config = dict(
    model='sound classifier',
    dataset='acted Russian speech (Dusha)',
    train_examples=26041,
    n_mels=80,
    spec_augment=True,
    targets=['emotion'],
    num_classes=4,
    depths=[14],
    loss='cross_entropy',
    init='xavier_uniform',
    beta2=0.95,
    max_grad_norm=1.0,
    batch_size=128,
)
Rows from block 9, named by matrix and row number. Rows with one number belong to one channel. Each number is 128 + 24 x the weight over its row's rms, rounded and kept within 0 to 255. All counts start at 0. Numbers have three digits each. After the name is the row's rms in percent of the matrix's.
# filt: filter width-3 conv, dilation 16 (model.blocks.9.filt.weight, 320x320x3), inputs 54-80, a 3 kernel for each
# gate: gate width-3 conv, dilation 16 (model.blocks.9.gate.weight, 320x320x3), inputs 54-80, a 3 kernel for each
# out: residual pointwise conv (model.blocks.9.out.weight, 320x320x1, transposed), outputs 160-239
filt.95 108:099112125120122117118107087088127122143135102085114106122104103148152120126108121107136133114122138170152140124150141129090110162155138160176179148121129178160154144102107127112110118117152106159123097120121131166140156140142089147129113143124
gate.95 092:141133111140135145139107116115142110171148134130125145143111101121108128134120131139100097143093107132151135135130131140174169102107128130098115141123147081177146139139131150106121087111107121083084122139110132114105108098115124120098109097106
out.95 076:120115147168083160137147171157103140116144093089135136136128117104089107129146147067128117131108151152104133153149115123130125150095158141120172098112078115120105138108096130111131114161120154132102149134126113090168156084150091131104175148
filt.96 098:118127133165096100136118139141119152129163127114072125142120097134118127134135134141148172146094113124120101132113131130105110100155140098092114124120108136114112134083062160094070128119110113135176133134156114148147102152160115127130170088084
gate.96 100:122118168143146142117135102097082111133122144159118133133153151129117134131130119086103178119137159150147077126117158154163117131127107095091097110152148141117094130144155142141166119114130061096145117114153110101128103105093136123105117131167
out.96 097:148126138148150150105134106117169105153127116121118174159113143079109154136140126153142159083124120147150103132185125166117116146089112116155113091177125095101097144115130152137154121152134138164127102165164130138131122099140120135121117093
filt.97 102:076103129106103131135102122102112126166153140095122099147103150121108121161132157124092151100071140174179120092124101128133115164168150120116119158149132112188099140131137128092129131121111115090159124134144116145110142141173110114128106084127
gate.97 093:171166152104108142185147116167195155137089126110126123114112106119136135118081093140122127124108117120111131118178154113086138122106136123091121089052099116155145108139099116141119133136104184127129145155129119161124160101124144164137127126115
out.97 093:092100156106084112161135151153106136103112089106133118134163146144143142150113100109106152147097092110108104110132142165131098152113172134144200154143081091108162108148148100173103122073092162134111135106117117161174132140130132141131125172
filt.98 100:119144141111119113130086101105149140155095125119135102148070106157159140146081111134156164131097139152122094116177135129100080153130129155130162156115132123168111130112117130115115125136157134124147083110114143193158151107132118136175115116109
gate.98 102:096126058149152109112092135114135072150153155129157137121102118158143167133110151112129111128114121151125142105141082166168144140125163143124128138096128134123142143105079139135095114087142096124126119126096093131071126121155109106130120132098
out.98 094:094085129112105134157151169127089141126123087145152119125138148143146104137129111113121123143142119111139157072147123111111121128078149123171189118122057117107135104129114106144144115088086151138142144144090103134156152109120057133118174112
filt.99 096:158115116150079120152151108144109159085144100167092169137127118117118125102139114131163136113139124114107117166119149127085104090144115100122118138159112113086086118108124130109115102153152148169127141141131138139137124155105097109138165144133
gate.99 097:147137163147141196113097121147122120130144153139145163096101116118129095099086140129154123120143156123096133150178120115127174115108123103096116107172157140129126109127139131133122112151075152112113160157155157159107118099138113088087133142143
out.99 081:140161117138163094170130146151139099123128125129171111147145146110189155144131143146117152112117108146133102101149104147150121139110132119127174128144087112113126154117193166123126145132145116112148113114139118159110166142145120149147153127
filt.100 100:119090099097133095148119121165114137103146127075133139146110084150136162126129130151116121154153125088134113107122123095132118086151144132128120103111126103144140139124130134143116191156182162104129148125132109100129123135129172132176111125104
gate.100 099:105119151165125115155161122098139150152116106134124106148176116122135134168162118093111150148184124160115105094112144176143093128081122139117138142136132137143124129182149121173130116150171118118138123143140088095145158106119079142174154163136
out.100 079:114145115125159183092145117112156140125115147158127183106091124180100149135141129164171140129113111141144159147169151136130137128138082091118124131143115150144042097122115125138152132097113151121096117159136157136168117126094144114126182080
filt.101 107:162128139105099131113147136139121104098145149130151164098108096104097104093115102183113105120094094093145150146132150088122134119158157107125123118130141099126144084079111115091117164133114168118108181142128161117130129154149142162109122091130
gate.101 092:130125111096103120140123109134135138092143156124116134097121118109115099118138135125103124097124108132143162126105122082145138151142134131124144133119121143129140106140116090121110158131116125096102162141151123127121136147146158118115072104129
out.101 064:102105139111155106123139141157153151156122137147140094170142126140134138152144144153132086159147141164112110175105140118120140126144115138174126159131105153124132149134142149087045182109165142094107100097134151162074141188135127170126133119
filt.102 106:131125092098127105095113075143126119109107120130129136089128070152136161107114096170118124104096075106141141131139146063097126123137157141132148112104129092130134085103093097110104145153148152096102108102097153126139116112111150139151105084070
gate.102 101:146136142146118136102082108154132149099123111106155164133093086130133123110092108152173131144132119100098121138150130122130153081104111123090106132117110134131152150082109153135127152132119145136125140152127127127115093105113146136148145099132
out.102 069:110146142166173159124114115134133134107127129135133136139126116150089105126155131131113106130087137162114162160119136134134161132164121127144077115102166156147113162111097163091097125103168078070082114135115151112075089117114134109101092162
filt.103 094:127147115098094054113120150144171157085119119132133118106104113131144153123113111133149153109123107120118123141157131117095065122123121081122134137097108140137129145098054117148092143133140109167163144120110153179145119132137131120152124115106
gate.103 101:087070099113160168111133114115091115117147119146178148124122122151156155111128116147116102144129139107154148139131143114157146145155127153158163144135169094115129114112142117136133174114112131110116099092093125096122119128114118075100120120152
out.103 086:097107130152126167139134158117140106114101112092127158126071126114090111168164072147165142097134092136126119129170080121149134132104104115146174125159119110114113135127097111170155133074135154100118128165101175120144138097118168133169124080
filt.104 102:115136132134145137078113106140141124087110097170164134080101111128139128106107128156126141102110139099115101145151135135142135106114091114112102107102121147136120077118144114157171109122131124132115166164156123119133092108081142112144101132125
gate.104 097:129130127162134167154156135116140118124112140142128155163158167118120102150170151111097135168156140137142128120103123158154144106108143119147139158140102102095105161193123170152145116140083135118142157141144104124134129124134084100121170159142
out.104 080:112115123095124126133114120152141165102137135130152095118149127169135121120125124118099114133163133125138174170079169132121117138149156135143153097100171129126167090125130124151104142109082114105152175100109132141120117129133147117130121146
filt.105 092:135139148099066101151118104154142128104129117089106136147135103101088114125129103107132116124111060154130149127122148123083115138131135134144158072107114155152186115122104115104104118135111109123095128132102126143159140135127202174136119089110
gate.105 096:099115126087114131089118141131148155142111119090124084116089130126110135119115140151136115112103135123140130133119118107118133131139115119124103119110118148138143135113157118105150155154157122114121134142131130133121120123127202165146080107140
out.105 081:090063142105137147138101148175178165125139132155108089104132144127131102117125122118118109157103145119107140154096168131096131105133172120126132144128141144152157127144100115104123138135132098123143122103083118145094124198095154114084137148
filt.106 092:096118122132184179118109139146125121087134161149120177096122132156115121103139121144106141114138155127162108144126153110176151129144112119143116073130138164158114095111120157145152142097087124129145111112137130121119096146107149111082119175164
gate.106 096:127137120120123151165176141106141079174136136114069098147166134089102110130133148111138112132153134150125178117113101121108142149108158107112129126136174136108143110146118082138105103168119134147082095134117112135105154148172133121105127136129
out.106 140:131123137128107093150124132168093153140136079146153141117152173153128140097111126093107117140135158083109125096079143104121122100118153139104088150096154131139140121122136113133131124128121104147160110132116099141128170117142108135098179175
filt.107 098:118133123138146162095147129178136127124126153147113110096131177097113092089132151125132127107151161115107116181106117151136150090103108082110108111139150168110101151133157120124144121132132095156117155157144137096118106122127119133131124139127
gate.107 096:156130167119108150119118074134101146125141087164116148135119112121159136134136112139131158108119132126125104147144172104123127142121091143122108108182132117125145129170166142133160100147129138113123100103127143138141119127091115108118137132157
out.107 127:123100158116121123131109135125165164136169146145113078146132094119133103094120151094106100164164156126094147139093160101111140089148167146107111105095141148159122125147138113122111138135134082133140160098109101124134101141126090137112109146
filt.108 093:138133114135138122140143166083088112168148139135119094127118145112131124154139176112124138114128141151116128102119074171125171137146150129140140184152150111115065127130127092154122112143147100138143110116136099107066153140152095085094129119133
gate.108 105:128118108137109144122142122106107102126123174114107150124142141142125137122132125116111128113116104152197138139123153121143135150182148137172161145109156158162116117128130126119118123113090089117128117094100139136150135166131138120082121112145
out.108 085:148160118167126147102106113083106047124132149119127165146122094137116130124121125147144113067119132166137132138144087118161133142148059116135111110137180123131093124127106156116126106159159111106124112156157156078125153101127139127144099112
filt.109 104:135163126162163105196158195149104122133131126136124100170165138115096133161149144110107106155146146122134127107105106170157122108111119124125127119153130099093119162186166150167149084125146134123130130132110106099113136147132111100159141162117
gate.109 102:127155165133133156116138136138147146121106113191148158067104139105102088076101098136130134083104125126099101151154150119118125150119107077089076119132111122111110074129145088120134100111105102143119137145150156128129137117106115107090109140162
out.109 117:131156109137128126115116124082174110104156163133120112116122084124122089081128173110106113130110119154121166111150129150131171146151106102126148066089175122133096113126126152108114112104125101113113145126129123080122070089131109117137090098
filt.110 099:091099114103140172142119112122103089138166142089138157146141123193170152144132148127141122136112136131128133108136129106142147158153129170162161141156182122142093142116113116091116178138085133141097086099088138149104146153146153096084117103152
gate.110 113:098113074083088117133115118091142100130129146120130108106130118158151170150120145102121092107117105174144173120136108116109152198157172172137140146111125171145179127113100111111109148154145121141114114124103126146095165135150153149148106131092
out.110 107:177169148119156123131137118088099096129123150149093148135135161045120143111141147142137109117087124137142137152117090125152143143111080148124102154122103128123104122107151176115156135126152131141117053122187147132104110144119162125150112091
filt.111 102:101091060124124139099129122115090113135144098133136125128140153164168168140155131140127137126117168104130113127099098136138130097137101116152126140122133126128102139117167139129172138141170114110101097109091132110093107132085128120148127131133
gate.111 099:131146121068092122153127142124114110131124155101088106123138138112130138130131154139134115118132110104125155121107105096087137145174162124123141162119130113121118137108116070123107153155124157152141155146125142134111152162183148158117111100095
out.111 124:162121121136108078142103157143121169140167102157120119128166157115123134095095170101086122158136154100105136118100161139116136132128164127092117155091152135152163121142159116119133143149153103168155133079131099119141123146156113121098140147
filt.112 095:127105126135105132134130108102126120148116136123109112143098096135123144151124145091098093136096108162171153131129109153115138125136139120105132186150117119188131131153137127120145093150114112088109109110109115126105129123149089123119189116126
gate.112 094:143114121157133119144143154123143163164135117141108097155139141085117137151138115125146145124116121140101109111110122171117112129108099120076067095143106112119127147152148136119125072141128138121143140167147111105114143114107083138137144121092
out.112 091:098091104127105110140127158179100117123119098070145100103116123160154129143101083129120156124118110125101075116158141113113086160116140107115152139149118092134137120161116117153131113154116158131134159139099125155137189154170083120149169119
filt.113 094:102110124144122094123097145116151142106081108132140109130119099137134111129110142132147141164118116114112110134142091124115109104102123145121141135105096127113101126108093158131102157124134122139140132125153128164112117093133105120191154118071
gate.113 103:089108121121155105147157131053112126178122121094136134145163126150139146185178124092118135141145112163143120079095139149135119162150140155125115207134152141098117163127130109128121141132137106117144107130134093110133177145132135142110158146130
out.113 105:118111085129140116175110139165133141084120103119155112084128161136154113103103097126118128142111123119118116095123156087103110095121151078105142128114103136133131108140117145127150143132113141116172146122129121160113171136147125101126208136
filt.114 094:135089136130131149084134118112102136140132121137115149086120106101110130109159097139108141110094112140153117135097171117132125116149103147125109148146139129149121083124143087115146145136143119102135115120142133096141128142096120115092100111126
gate.114 104:112137097116151163113144168118151102143116164137129124135127213135138110136125172103120117109151175130141128116130086132151170122117136102102111126099124116116101131147176122177167137135113093130127136125132099112070107111127113132116104155152
out.114 071:157181109147105144097125139137093118108096129115122165122092128144168142151118121125127119098129125114138121165095113159150143159139140133128164124133138131099128143134124105136089091090140142106082154152142165102138134109134161116148075179
filt.115 100:089098088105149192124122091148113096110138200068120200149133123172164137130145135125122093157152141140141163121116147121134207110116138136151137147158135120130163162130138157171145192137074113132078112102124127106103100105121147116059135127150
gate.115 102:126141139110101124134141136093125114141125127098105099073118154110125145118121162064122118062085126173129137135149108124100113181154141120139121163123110178154133119129137058101126134141138078119109118130131125148121161135138123142122092104114
out.115 109:109121143161070129128116148182078157126112102107136136128121140159129172147124102080136120155133129101127080134068127114144101130142152163124113175140181096139124121130145091130114106116112128132112125125114136146149160146114149139128159188
filt.116 101:122136116112119153162106106181162136128107140139167162147125120153146148106079120149114124169124144093132129143169139117132154094098118172142175062093121069131115112121139128137137137126112187142131091104080120159111107098123152133111126142143
gate.116 093:139120133155145125129114103092128121177138135150149116114161117126156117129123151128129145137133112141122137136149113139144124142117152158100164154117148119123089107127122130124109107130125108142131123137110128130131149106149085104102163112113
out.116 084:122124118080164120101105107133146147135122155162100091122136130101121095109141137162076082156130157130161174152112164112126116106158152102127124136104121174162130134105118138083100151148154092140148134114115119160090098188134161111070113120
filt.117 103:160171131088139126118136135180128100101119136137149136088091123112122115070108124163138124121130139086109120179144114072122128090129146086122132089123154115098067104091097145128071149126162146152147182167162169147118090135146148127106127121103
gate.117 100:151165174145168162157125126108124139138127140190178151112115149123102096127106100142118153127138158113124089126143152144150118128115117133115119132107093071133099092140129112123162116090101148096150139154155111127153122111109123105114129137173
out.117 098:148116159112169119142174100086126108167129141147137163178144159119124151126163117166134134126133125133144114103129086111155113117087075130162125120148093133104068159113143158100131127140129124146127090124157141140110109136145134156119114046
filt.118 097:123105133139141128140172178112096099138146197123131085124135227128142117109124181112119113135136164147131131149131075154136157122137136151149123150159181131098095146127133133116090126137122134154141109103144125112110122140162091086097137132116
gate.118 104:117132132150179111110114135126144150126113121151175143150121109157141149132112126141143150154148138112100089129156134153144120094085101127120130137116115109104109158132090183174108120120149134126163116137115130136139086090120115098106165180138
out.118 102:178165125167103126125138116094128093130133115111149134142142127122160111119117149103134152102080083115142129082162111119145154109111074132156129145120145101127112133130111123149115090143104088143135097119154099089159115082154106145180096077
filt.119 106:161114161158168145085134111144123149109109083161136163077123128134141128089131093144121158130158160107121101169114170140156104100117090114123118105143130140123106091130151127140171092147158146137144137119143155099153109131078101107131129139171
gate.119 101:097099104092135135167132114103066101150145126082123110137132125162128137174173150122102107115097127141170154085104110113121146155169130130167145163157146140132159114121135098110148174156129122077107114116116117106125150159124138124114103125149
out.119 077:113122126136094086164130133166132131114132138117160090144148126132144117137129142101091139139145146130111158062110157084105109073122158150115148123127125152117189119139160099130083154143125136121127192093124098156145151143153080120116144171
filt.120 103:158161166164182134136155157134111144124140109166165099156117126085101117116134117121109119132133134115139129140134126177175142079121128063082124122136113134107119161145140152148146074083115109102146148172152119111121110140143084096112158157130
gate.120 099:100120155132150207146151117135146114119121104117148157118136112152159153121116109097141111117132151153121136113140151130122201153118115139117125107096130141107153140106138106128149137133065110153083095116104119129107137098106147118086107138150
out.120 100:129117129146124104120135166101153097095154134102165102131135114137148111120111158135105157107120111169073134064160128082119167102108096091142193078106112118127087111171142161148089111121143146095126152131121110118139149115154102128150135091
filt.121 103:101117130130115138103142140080083113151142092114118124111110127158153165152130113120096114119117116147160133108134143137119132156176122131123123206172146141168179143110137119110139137142140113105113094098089113110124149152102117163134130109143
gate.121 098:125155110123134092105087111106136117170105146152099117102126139152129130110127150125160165108130129127088110157125097143098109121104156147131141160156141136113101128189124114146132133166180113134129125128129145140128125121140117135153114149100
out.121 098:130115118122104138112117115184151181116150130139150129115138126152126088159088156111101138158109120124131130176120163119120111147123175113111173121146109133132198120132129082135120122165123131104097159089122123135160159123148079111126155182
filt.122 091:119131127128124140139111132116115074132146168123115155146125109123122156158150144124146110128146114090105134120109133121120165110106146110138116153149171084123140165148127119154111124148096143129099139123144127135108129118135095094051101152097
gate.122 103:131146137117146181107118081150120114092170141118139163132115092121112131107139094150125137119110118102135109140126182123124141091134126105136123102124158108133124144101121152115153156088088116108121166140124138122161081142105139129084120139155
out.122 097:143136150124118115115120130167081114156137133127112135125115130147102133133126124145135099122158161103127139144082108154157126145144158164126071171115168147138160144104132130135139163130161108134137145159136154138152137137140155117153144185
filt.123 105:122101123132146148082129094186118130064141100170138153120120133164183142090119120132117138155131156096137117184148150136128138076151106128187162097127127149147100140131147157130168120120114145122137104068100148119148073138098122117111147134165
gate.123 096:132151123121122142120124113146190157096104095127186157155102135139141132101085112155141126170124159102127117159162149105115133094133119113125117126064111112108110136111154164123153148103136153158125131155132156142134071102104110143157142119140
out.123 108:135163119133138157106120106118150108152122172123064129125096098088109136133136140159162139103133121146121135171125090193127170183158096124126100117127148129142116156113115130157161117112152137134113149160127192088107098099092166128140083105
filt.124 096:114086096177079097133156136133130122120119124141092112165154164119122132160137168099098135125125128183147137119095091175125125146152157138137140117094094135151103148171105154156138104143118083125121115119134074109095147140142116157158169106088
gate.124 102:138142143125142130162167162111134128101131159099106133155174182107103107156155158087092101148117124171157159090105116146143146145128140104072114130106111146148134149163136139133113135132095096108114130138127108110117151141149136117105157137133
out.124 098:157162117135132106131107107134116109133132123123118158104125135134099166112128135123124123116124152132155122146129102143156138144111109151103090170110175126163108121096150136119169130125142109170173098135165114141101149118140163127144133147
filt.125 096:133146125153141110096116126108133162137121139171109124090130150127147125091117117144133166094137135106107102175134125126118112132112107097118111159141112138121103103133117109155137104149162138129129144127146148136154105118115096149111104146132
gate.125 106:120071101146118140052115105130118138099147115147140158113114125148140156086129069174107124138101135099145123179124182105138146113147106146149143142109149128114128120111126145118137115120141116096119128095107180124133087123091125123081114085141
out.125 085:127116104124114100157130164149121125090138082137179144118146157160127143127110108104130156153155148082095110092127109102101111087081142122094148102130119128124106067159151110132139148139099153115158104122126087135150151126145119100116162098
filt.126 095:143129134124098120120131136152112118119137135156062131122116115092098108107151118119130107103116079143143146142076126116126146135157144108143116087129117137144142127136138109112104107119105105114130121101109144085130112141134152199145109074093
gate.126 107:150119143137107100132139147126081135117156108117099105168161123105105104163208147126090117142106102130161147115067133112131119146165142120122113136177128124131165175153138180108143116131133141094106135135136145103148139183142138106126174133136
out.126 088:086073119100126111136113134152154185110115107148132121103101162143186109141099117103126096153152156141090117128110148099096106083130153128102154153123115149131157108164137127116134149153142147140129144136104136167098155164110122128082176150
filt.127 099:152155161118136117120109110155138146102122139129102154099179101107109104113151113153160151109169115105108080137117149106114110122099112094114102099111123136096117126171125134155092137119096103122138168160176121125166129119107137165127122145129
gate.127 098:131084114162141151123144114123076100138160151088109158149155115157146124145176122109108125148137126134150131117095128158143135127169145120143128150169159171119108173143111181117100122157155114110132127099122092098126129162135122105109142112148
out.127 106:087091167148112156159156147147117154155103108086105115119113136108133100113142083107123156127094095092124120139129146145105137132142164148156157135111112121115154134135083110171124112095065138144111163151079133139131147119124152138139161153
filt.128 107:140146136156137136142090106123138138150104141104148170201115146123128124142096114136143135199126151098103122124156146133115146071090115156110114158117109103119110184140138160136145133135120134122118127139157110144120099098100117127131189125141
gate.128 104:122107079091098123131100116138121086125114168096118111154112119137151132128117155143132109122092095118141143129145104095098161117146153135138145135131168124174154133101123137098106156131110147106104117111093168162109124116153164147101127086112
out.128 100:156178092107151149104084097112136100116112139149087158110095136144104128123121141190161100102128148148153150159113119186134134169164100102104112132123170139150114132119108151093141113162162131117118133157150158119105120121121173120118118116
filt.129 096:102152110120131097131103166080165109147092145119141149166129128118121132166114122109123123126107132135120121101162123126116107153114149156151143180125117118118131118133079092097115147115134112117170129136118114175122154116160134119153135139085
gate.129 118:115109129106115116136169149100103140112119120093070106132123112119130119140158127101102117098121115184178136117101134127115117166191140135157112146150132160172160127115123125119131142134114093133131120098132129113138153179142119134134130109131
out.129 105:146152149144123139108147132125104099155109121119139168154114135150125164177141115133151149084138106152148104135151092161140131164109104152156118112157137107095134161104093140162156085105126162147101115154147142079147167102125130153163123106
filt.130 104:149148167114164124142143165159125133118108115107108053116159174108096096106139158147101104141166176107138156138118088105136110110114118146147116122152127126114139096185172132123152133126132155102116123133134144113112133132146162124164123155139
gate.130 097:154171164130159105144136097150146137128133128095167132174134147118125120147093118110118172166112134149150104118184148148120094123127125140105114116084121116113073173117114188152113120077120119134150120128150130158168126104119137111099142146117
out.130 094:123140090149164113125108113105118091119130113115143132127131124099143116108108136140130126112117144142119146102184122128124136134137107108110150091116099174140135133129132176063147144149152158111147136150116113101087129103138126119092101110
filt.131 109:147105165153090088124126085147140181129108066146096122149157120151155131109146104138131209134127154109119058152113144126116061094123084167143122124125096122124099151149124153142134101152165148116170094113152160137177107123088142144145151082141
gate.131 096:103087120122125140109166120131120126086123098155122120089117102148147151092135103136125145140141127134148126142115133106120110144155121153162117110129157123135089086135131114136147169149160149150127099097096143139121102130113116129105144136116
out.131 119:108144135136149174138137104072172091109094147128139149126120109138106126146155102148146126081106088178125131116140095123135143110133085130157141090142145115116095125121103147153124102093109125123099121154124140097125100091115127131179117069
filt.132 105:133152127113131138094081104126169151113089111114146131114110125127127131119094118149151154141116143079091084138159130127110143073071089118137087139104116131111121129133127127139139135115133148123133157143163150168117096081095183146124122133123
gate.132 099:142101113140127132131115136102103096128159118122124137163119107096130136154141127110083077144097117144161156118115145120147145137165133125146160155166180100134168152124156130128125126083103137082080136124116119145121136150133123112145181096140
out.132 083:101065144080132150120125135120180169114109152133102081113120094147113107140142119143133126137158120131107137131117172142114127108147151110142145138131104130142167128143106094139068122094098115109131177105096120159109092159107134133115122113
filt.133 100:129097121104109090142153114161119141140165084102121126146152101129105147141155091133096149109116117146160123099086145114130076144170141126117146101121120109132122121117127113075114141153191143109147135123104131079166146161119141136144088095132
gate.133 101:123119119102080068131121089118139136132128092111127127137139091121129127135119099121139142118121084152130126134148162107093079176146148130156144113118129126122153104105114121114071119122133132147110127123129146181186150129124136162183113109084
out.133 090:105106120118171123125111125114117143145136137152130128150135111115087128132124132160122086137149162145122136170137151146140118126130154134122090104109217159145112142087121190085138153106175083135142109132117124129061107126128124130073122135
filt.134 098:085093100090104157105085140134144127151123145134115155078105117161183164096099090121159114083117141136122142148129152117106159149134130128129124130089112142112135098093119070102122170163115101142119112102096108119125126125123165132128068094126
gate.134 098:133109105143134170144164116143096102130163195141126149140149140159153121127133129129121085152151122127140181134131143141123191113144151133144117114154155106090153113122158137127127133152078161132072127104106123108101128143144096093055136134138
out.134 094:114096109093175136117110123163153132119104110194115141085107145129150120111102117129122098142165164146102162162119158099104119103150153105090111107113132179152149112146120154086125159154141136095158120112108114144104131126114131096077131131
filt.135 099:129153186144142139124135100115143193133118045104104112136158132155131139127134104124128159145154157134129097136137148127129101109105084099120117152123093143096121157145145151132163143111161124146142108133138129135166118117090127152143145139137
gate.135 103:123148114164143098164129137124168133130116127114145112150156138111112109163109125149161152179132138107083088082159122155131104104073097087095097118119136075106097120165167154138124123108157145124122151170155087144126146098108096129167155150121
out.135 096:100096076124125100149119151129129158082119104133187115095116118170153117137128124121112133148132118145114117078158123048104131065147141070108170154142096123129134081153151100120078128124122142106141120133101100138110138141140107102102181119
filt.136 094:136150130149126159130137071106128108150139146128128184147145120135132153141139118122151104141135096138131171123142156137116160158158153146157170101119148111097124116103122128099121103111072140171099112119084127153154132138106103137090122138111
gate.136 115:168173172152135130145116141134154154133089130142146124144120116119104125140112120134153149144136117088098097122150130164125132072085116093089096132099086105115101176133114163174109121135117141138164175175174092121107108094135092134132151146106
out.136 125:124127141170071124145134150157109146111141097084153115141126127126164117146122130069123164136122096120117110098119126118130133111118163133131158179138108098117158099163117063179137106142091153125124153132119118112191173135137095139151149148
filt.137 099:108125108103126157082114137181115117097128151152165124079067132147155142084113153180122120111093122093123126166151124081131140117144122109113088087132161132157132103114163157105137158103119148102090125125124176133089094135122130121110120132144
gate.137 099:107127122139099092146120135113103119165175148096091112184155130132135137161160132140132107196136106132135156092086141122129123110130151173147190158154147148131156147122115142120107150146111136145134106113080113120156134159156140134162175129121
out.137 101:120143123125138131101106124088170136113134166148094097113116112115094119113132151138108097145133132121114162142139146190145182173158126113134122107124169153130132119117155117120063146118168116108098147123140138103110089138113165103139091109
filt.138 096:090148124104115147163121132116179112137090145144135129129111096144133106137091104109168082124127081156118170121156149129098138156126164128107108127068150138120141124124119112153106144119137133172064099110100094165115142113138128158114106131105
gate.138 099:138095171104106155130122116148098147152120099106089176120107101148109103140137074163104132127088119106156118118096183088123133126167099131134104136125102118163137139093118159096135152127091146098141144109136135113159133148105154197136131090136
out.138 079:117109168115166140113131134151119136180116127128148097161119110146143118139137130128105119147116134133144136127156138144124141100140158127165108180135121138122147202126137101135067136131113101141124126089107120124097099154144134151117125171
filt.139 102:122132155132102126107106112137122163123154095133104141128144094153134140081120092153174172124148126091087103176121145125112109082111123120143137134162106114088143142128112127123140147185135098144120138140125138122159076104093118107176116109141
gate.139 102:127138133142149177164149153143134118136114141171163114126081157118110128130087148143126115150115155092110124126161114128147158103112108102105111111113139089148108118112155125127158117109116163125116155162137100114084109101122129129115119131144
out.139 099:115143098132102128120102121139112119099095094128103148076094153109170154161113092113166145111124130153108078158137107143123087166145123126107130153167169108144119095156122121137158120111150167107146096134101152158138159144095165117126110155
filt.140 096:150131131136119085125155152155166153114089130118093083109142133120128107110132131130156142110139125112103125140126102126111092104108129082098134097084070140138130127137107139135112128160171137156138140157145154121130122113139142157165108129102
gate.140 095:098125097153143155169120117121168118150131152094139174186145111147141132183136106127158142184147104143116140086139154148132156115101141139115129156090113114102117165124102163145112126137124152164107115122109097142113152126116124113090150154121
out.140 112:107078108087143095159128137168127149109128109141163088091151153135169116109125140123093116158124124094102135095141161084097123071098159105118161141119097140125150110138155123140121172104094106132168146089110096181131150149152108109100169126
filt.141 099:140137131138161161157171186142087140087125107141099118116155184121109111121149146100098105137154166142159136119100124159159139114143122106113115125134114173132135161160180147160178134132123116100119156156148107088129119146135137110104137150174
gate.141 097:134161110107101081160149120155149125136129096109116118132136095092073111127136130118137110124114112133134145124117127108105105143143146097093117135098110140085184126109115123086126134130127101146085153174171133134142159163131135153181128113083
out.141 101:180147138128132112105089122091148112144138145146090129126122095105106129082117165119118110140132156112123157111116130135131152142165113147090079129104153159164119148136147140089127146152163103131133118117148129104117072121130146112102084095
filt.142 101:117114152148133161150145131131104142104155131123147176154097112132122140138129105141081115156111145103163111111125181135175134113158121107126130148158127089167140119114133129101160139098105169103126132115129108098149111152112118092100144125186
gate.142 109:154126104111104099117094121141116088132133171095111116135129112118143141152155142133134087120110087127134159111109098103120134145176184124118117156158149116127160185120116144113092133125131117113086159136128168143102143159172126146119165118094
out.142 091:160184150172099094110127116102112099132149153118114153160142118115138123134145167112097123115118119130148123104099105147190172163143092156153116131116185100128103136098144122141070096148149108124119124135164107075151087102153105123163094138
filt.143 096:085103104103139113095095151111107136136099094171151106085115114176171174084116130153141102137157140120121138159143122117118111144133117135146143152135108138101139101136161104151137180169173137096106091092095144107126105100127126133149097116103
gate.143 093:122129101133109102148104141085121089183138183111119103144121133126120121151130148104130132111109130134127146106122077168128144126114140138125147193166151152159124167191131115141123110143156086102125116123129102138088143115156119129120122124112
out.143 108:095094103132121104100105130145150152088135107115104109095093123111178096103100128122130117152142135128121152130131136141111142143159175120093150136099117149142174097182130118133120166139123134106147176139110143120134111126096163113120108126
filt.144 096:153128160134150138134138139168090164131163098151123152104143104143137126110154060140089155120137128143185085141106187137168122121154103132134106067123094148130132116124095136122147112100104151086163140115155120071156133154114124104111127112141
gate.144 097:130118133118094121135134132138122138120132115116113145150145146109110108149155150139135175107119139141150105109098120106118122144164115150137111119105100135139089127094059133127113152114120121152180112139108107115124145166132183158112129106132
out.144 104:146169118151114098146145135130132092123126103127151165132149176114144161146141131108132169121104103149113095134146096114142149132089109131139174135140161101109115117135163145152152101122122189128121097129149119128148146108143116139150140100
filt.145 094:161156141135125117144139144132169148091098097134138118076116146126115118082099112107138102106136116136105146179169117115121118128103133121132114110079072187145184122110130146145125096110123110147126109143144148143125116109132125120168131163125
gate.145 098:129115151162143149129134097112102171132156085114108138156184133136127132164160114147108167170156146134145084099098165122135081124130098119132124141162122092099101119163142169136154137139129133098161141125149105099168126131086130159137157142140
out.145 101:132126091103140111139138105140128136087103123151162135098131150149173125136127118128109131132146128128125126106118132074153109091090109099124143116140114136116097085147158141118131151172135122108148146120132128169134141144138115112110176120
filt.146 107:097093102111111096109102098098104114126123138112107141109146102158173168143135114124129140144153111142134133101117140111100094156146143168155143165144152158139137106136106107113091150142153124118128073064090137137161142120116139162149134133093
gate.146 095:070108095105149155123123145088101129131120100117139128138117143202169147165137149146118079157143129113118161099127122111128182138119136160155143170144096116141166114143143126129140156145084141110113092093093100109126133113121111097142133156138
out.146 092:109125130125124168124147122104137099126081111134119182132068115157129161161162070135201108115158138146141113155145089128111098149135121160134123125177134128115113110137099136120163129118123192118109112160134178118124155122095121114104156123
filt.147 104:156122121133161160102108118162131124103121103135132133129157131159179154111131127156138158162189171106119085153145138130170126106104110125151146074141164129112115135135159188170159160124140145145142119126135150138133092101095109103121148182170
gate.147 092:156156175173110132198135114097110140193131117113096129159154142093120114152147131102136164163137144159102108113119131172119120145124119117109118142171128102082120120149094114126126118178103140130149125151164087127139181132118096108146152111140
out.147 128:153121152149087093160120147156132156149164116106144086130159133153110118104113151070089124152136148089098125099083129114118132094111161156124118139097144130143135137133144111125124133135130106155159133097116082132146148118143113129115147155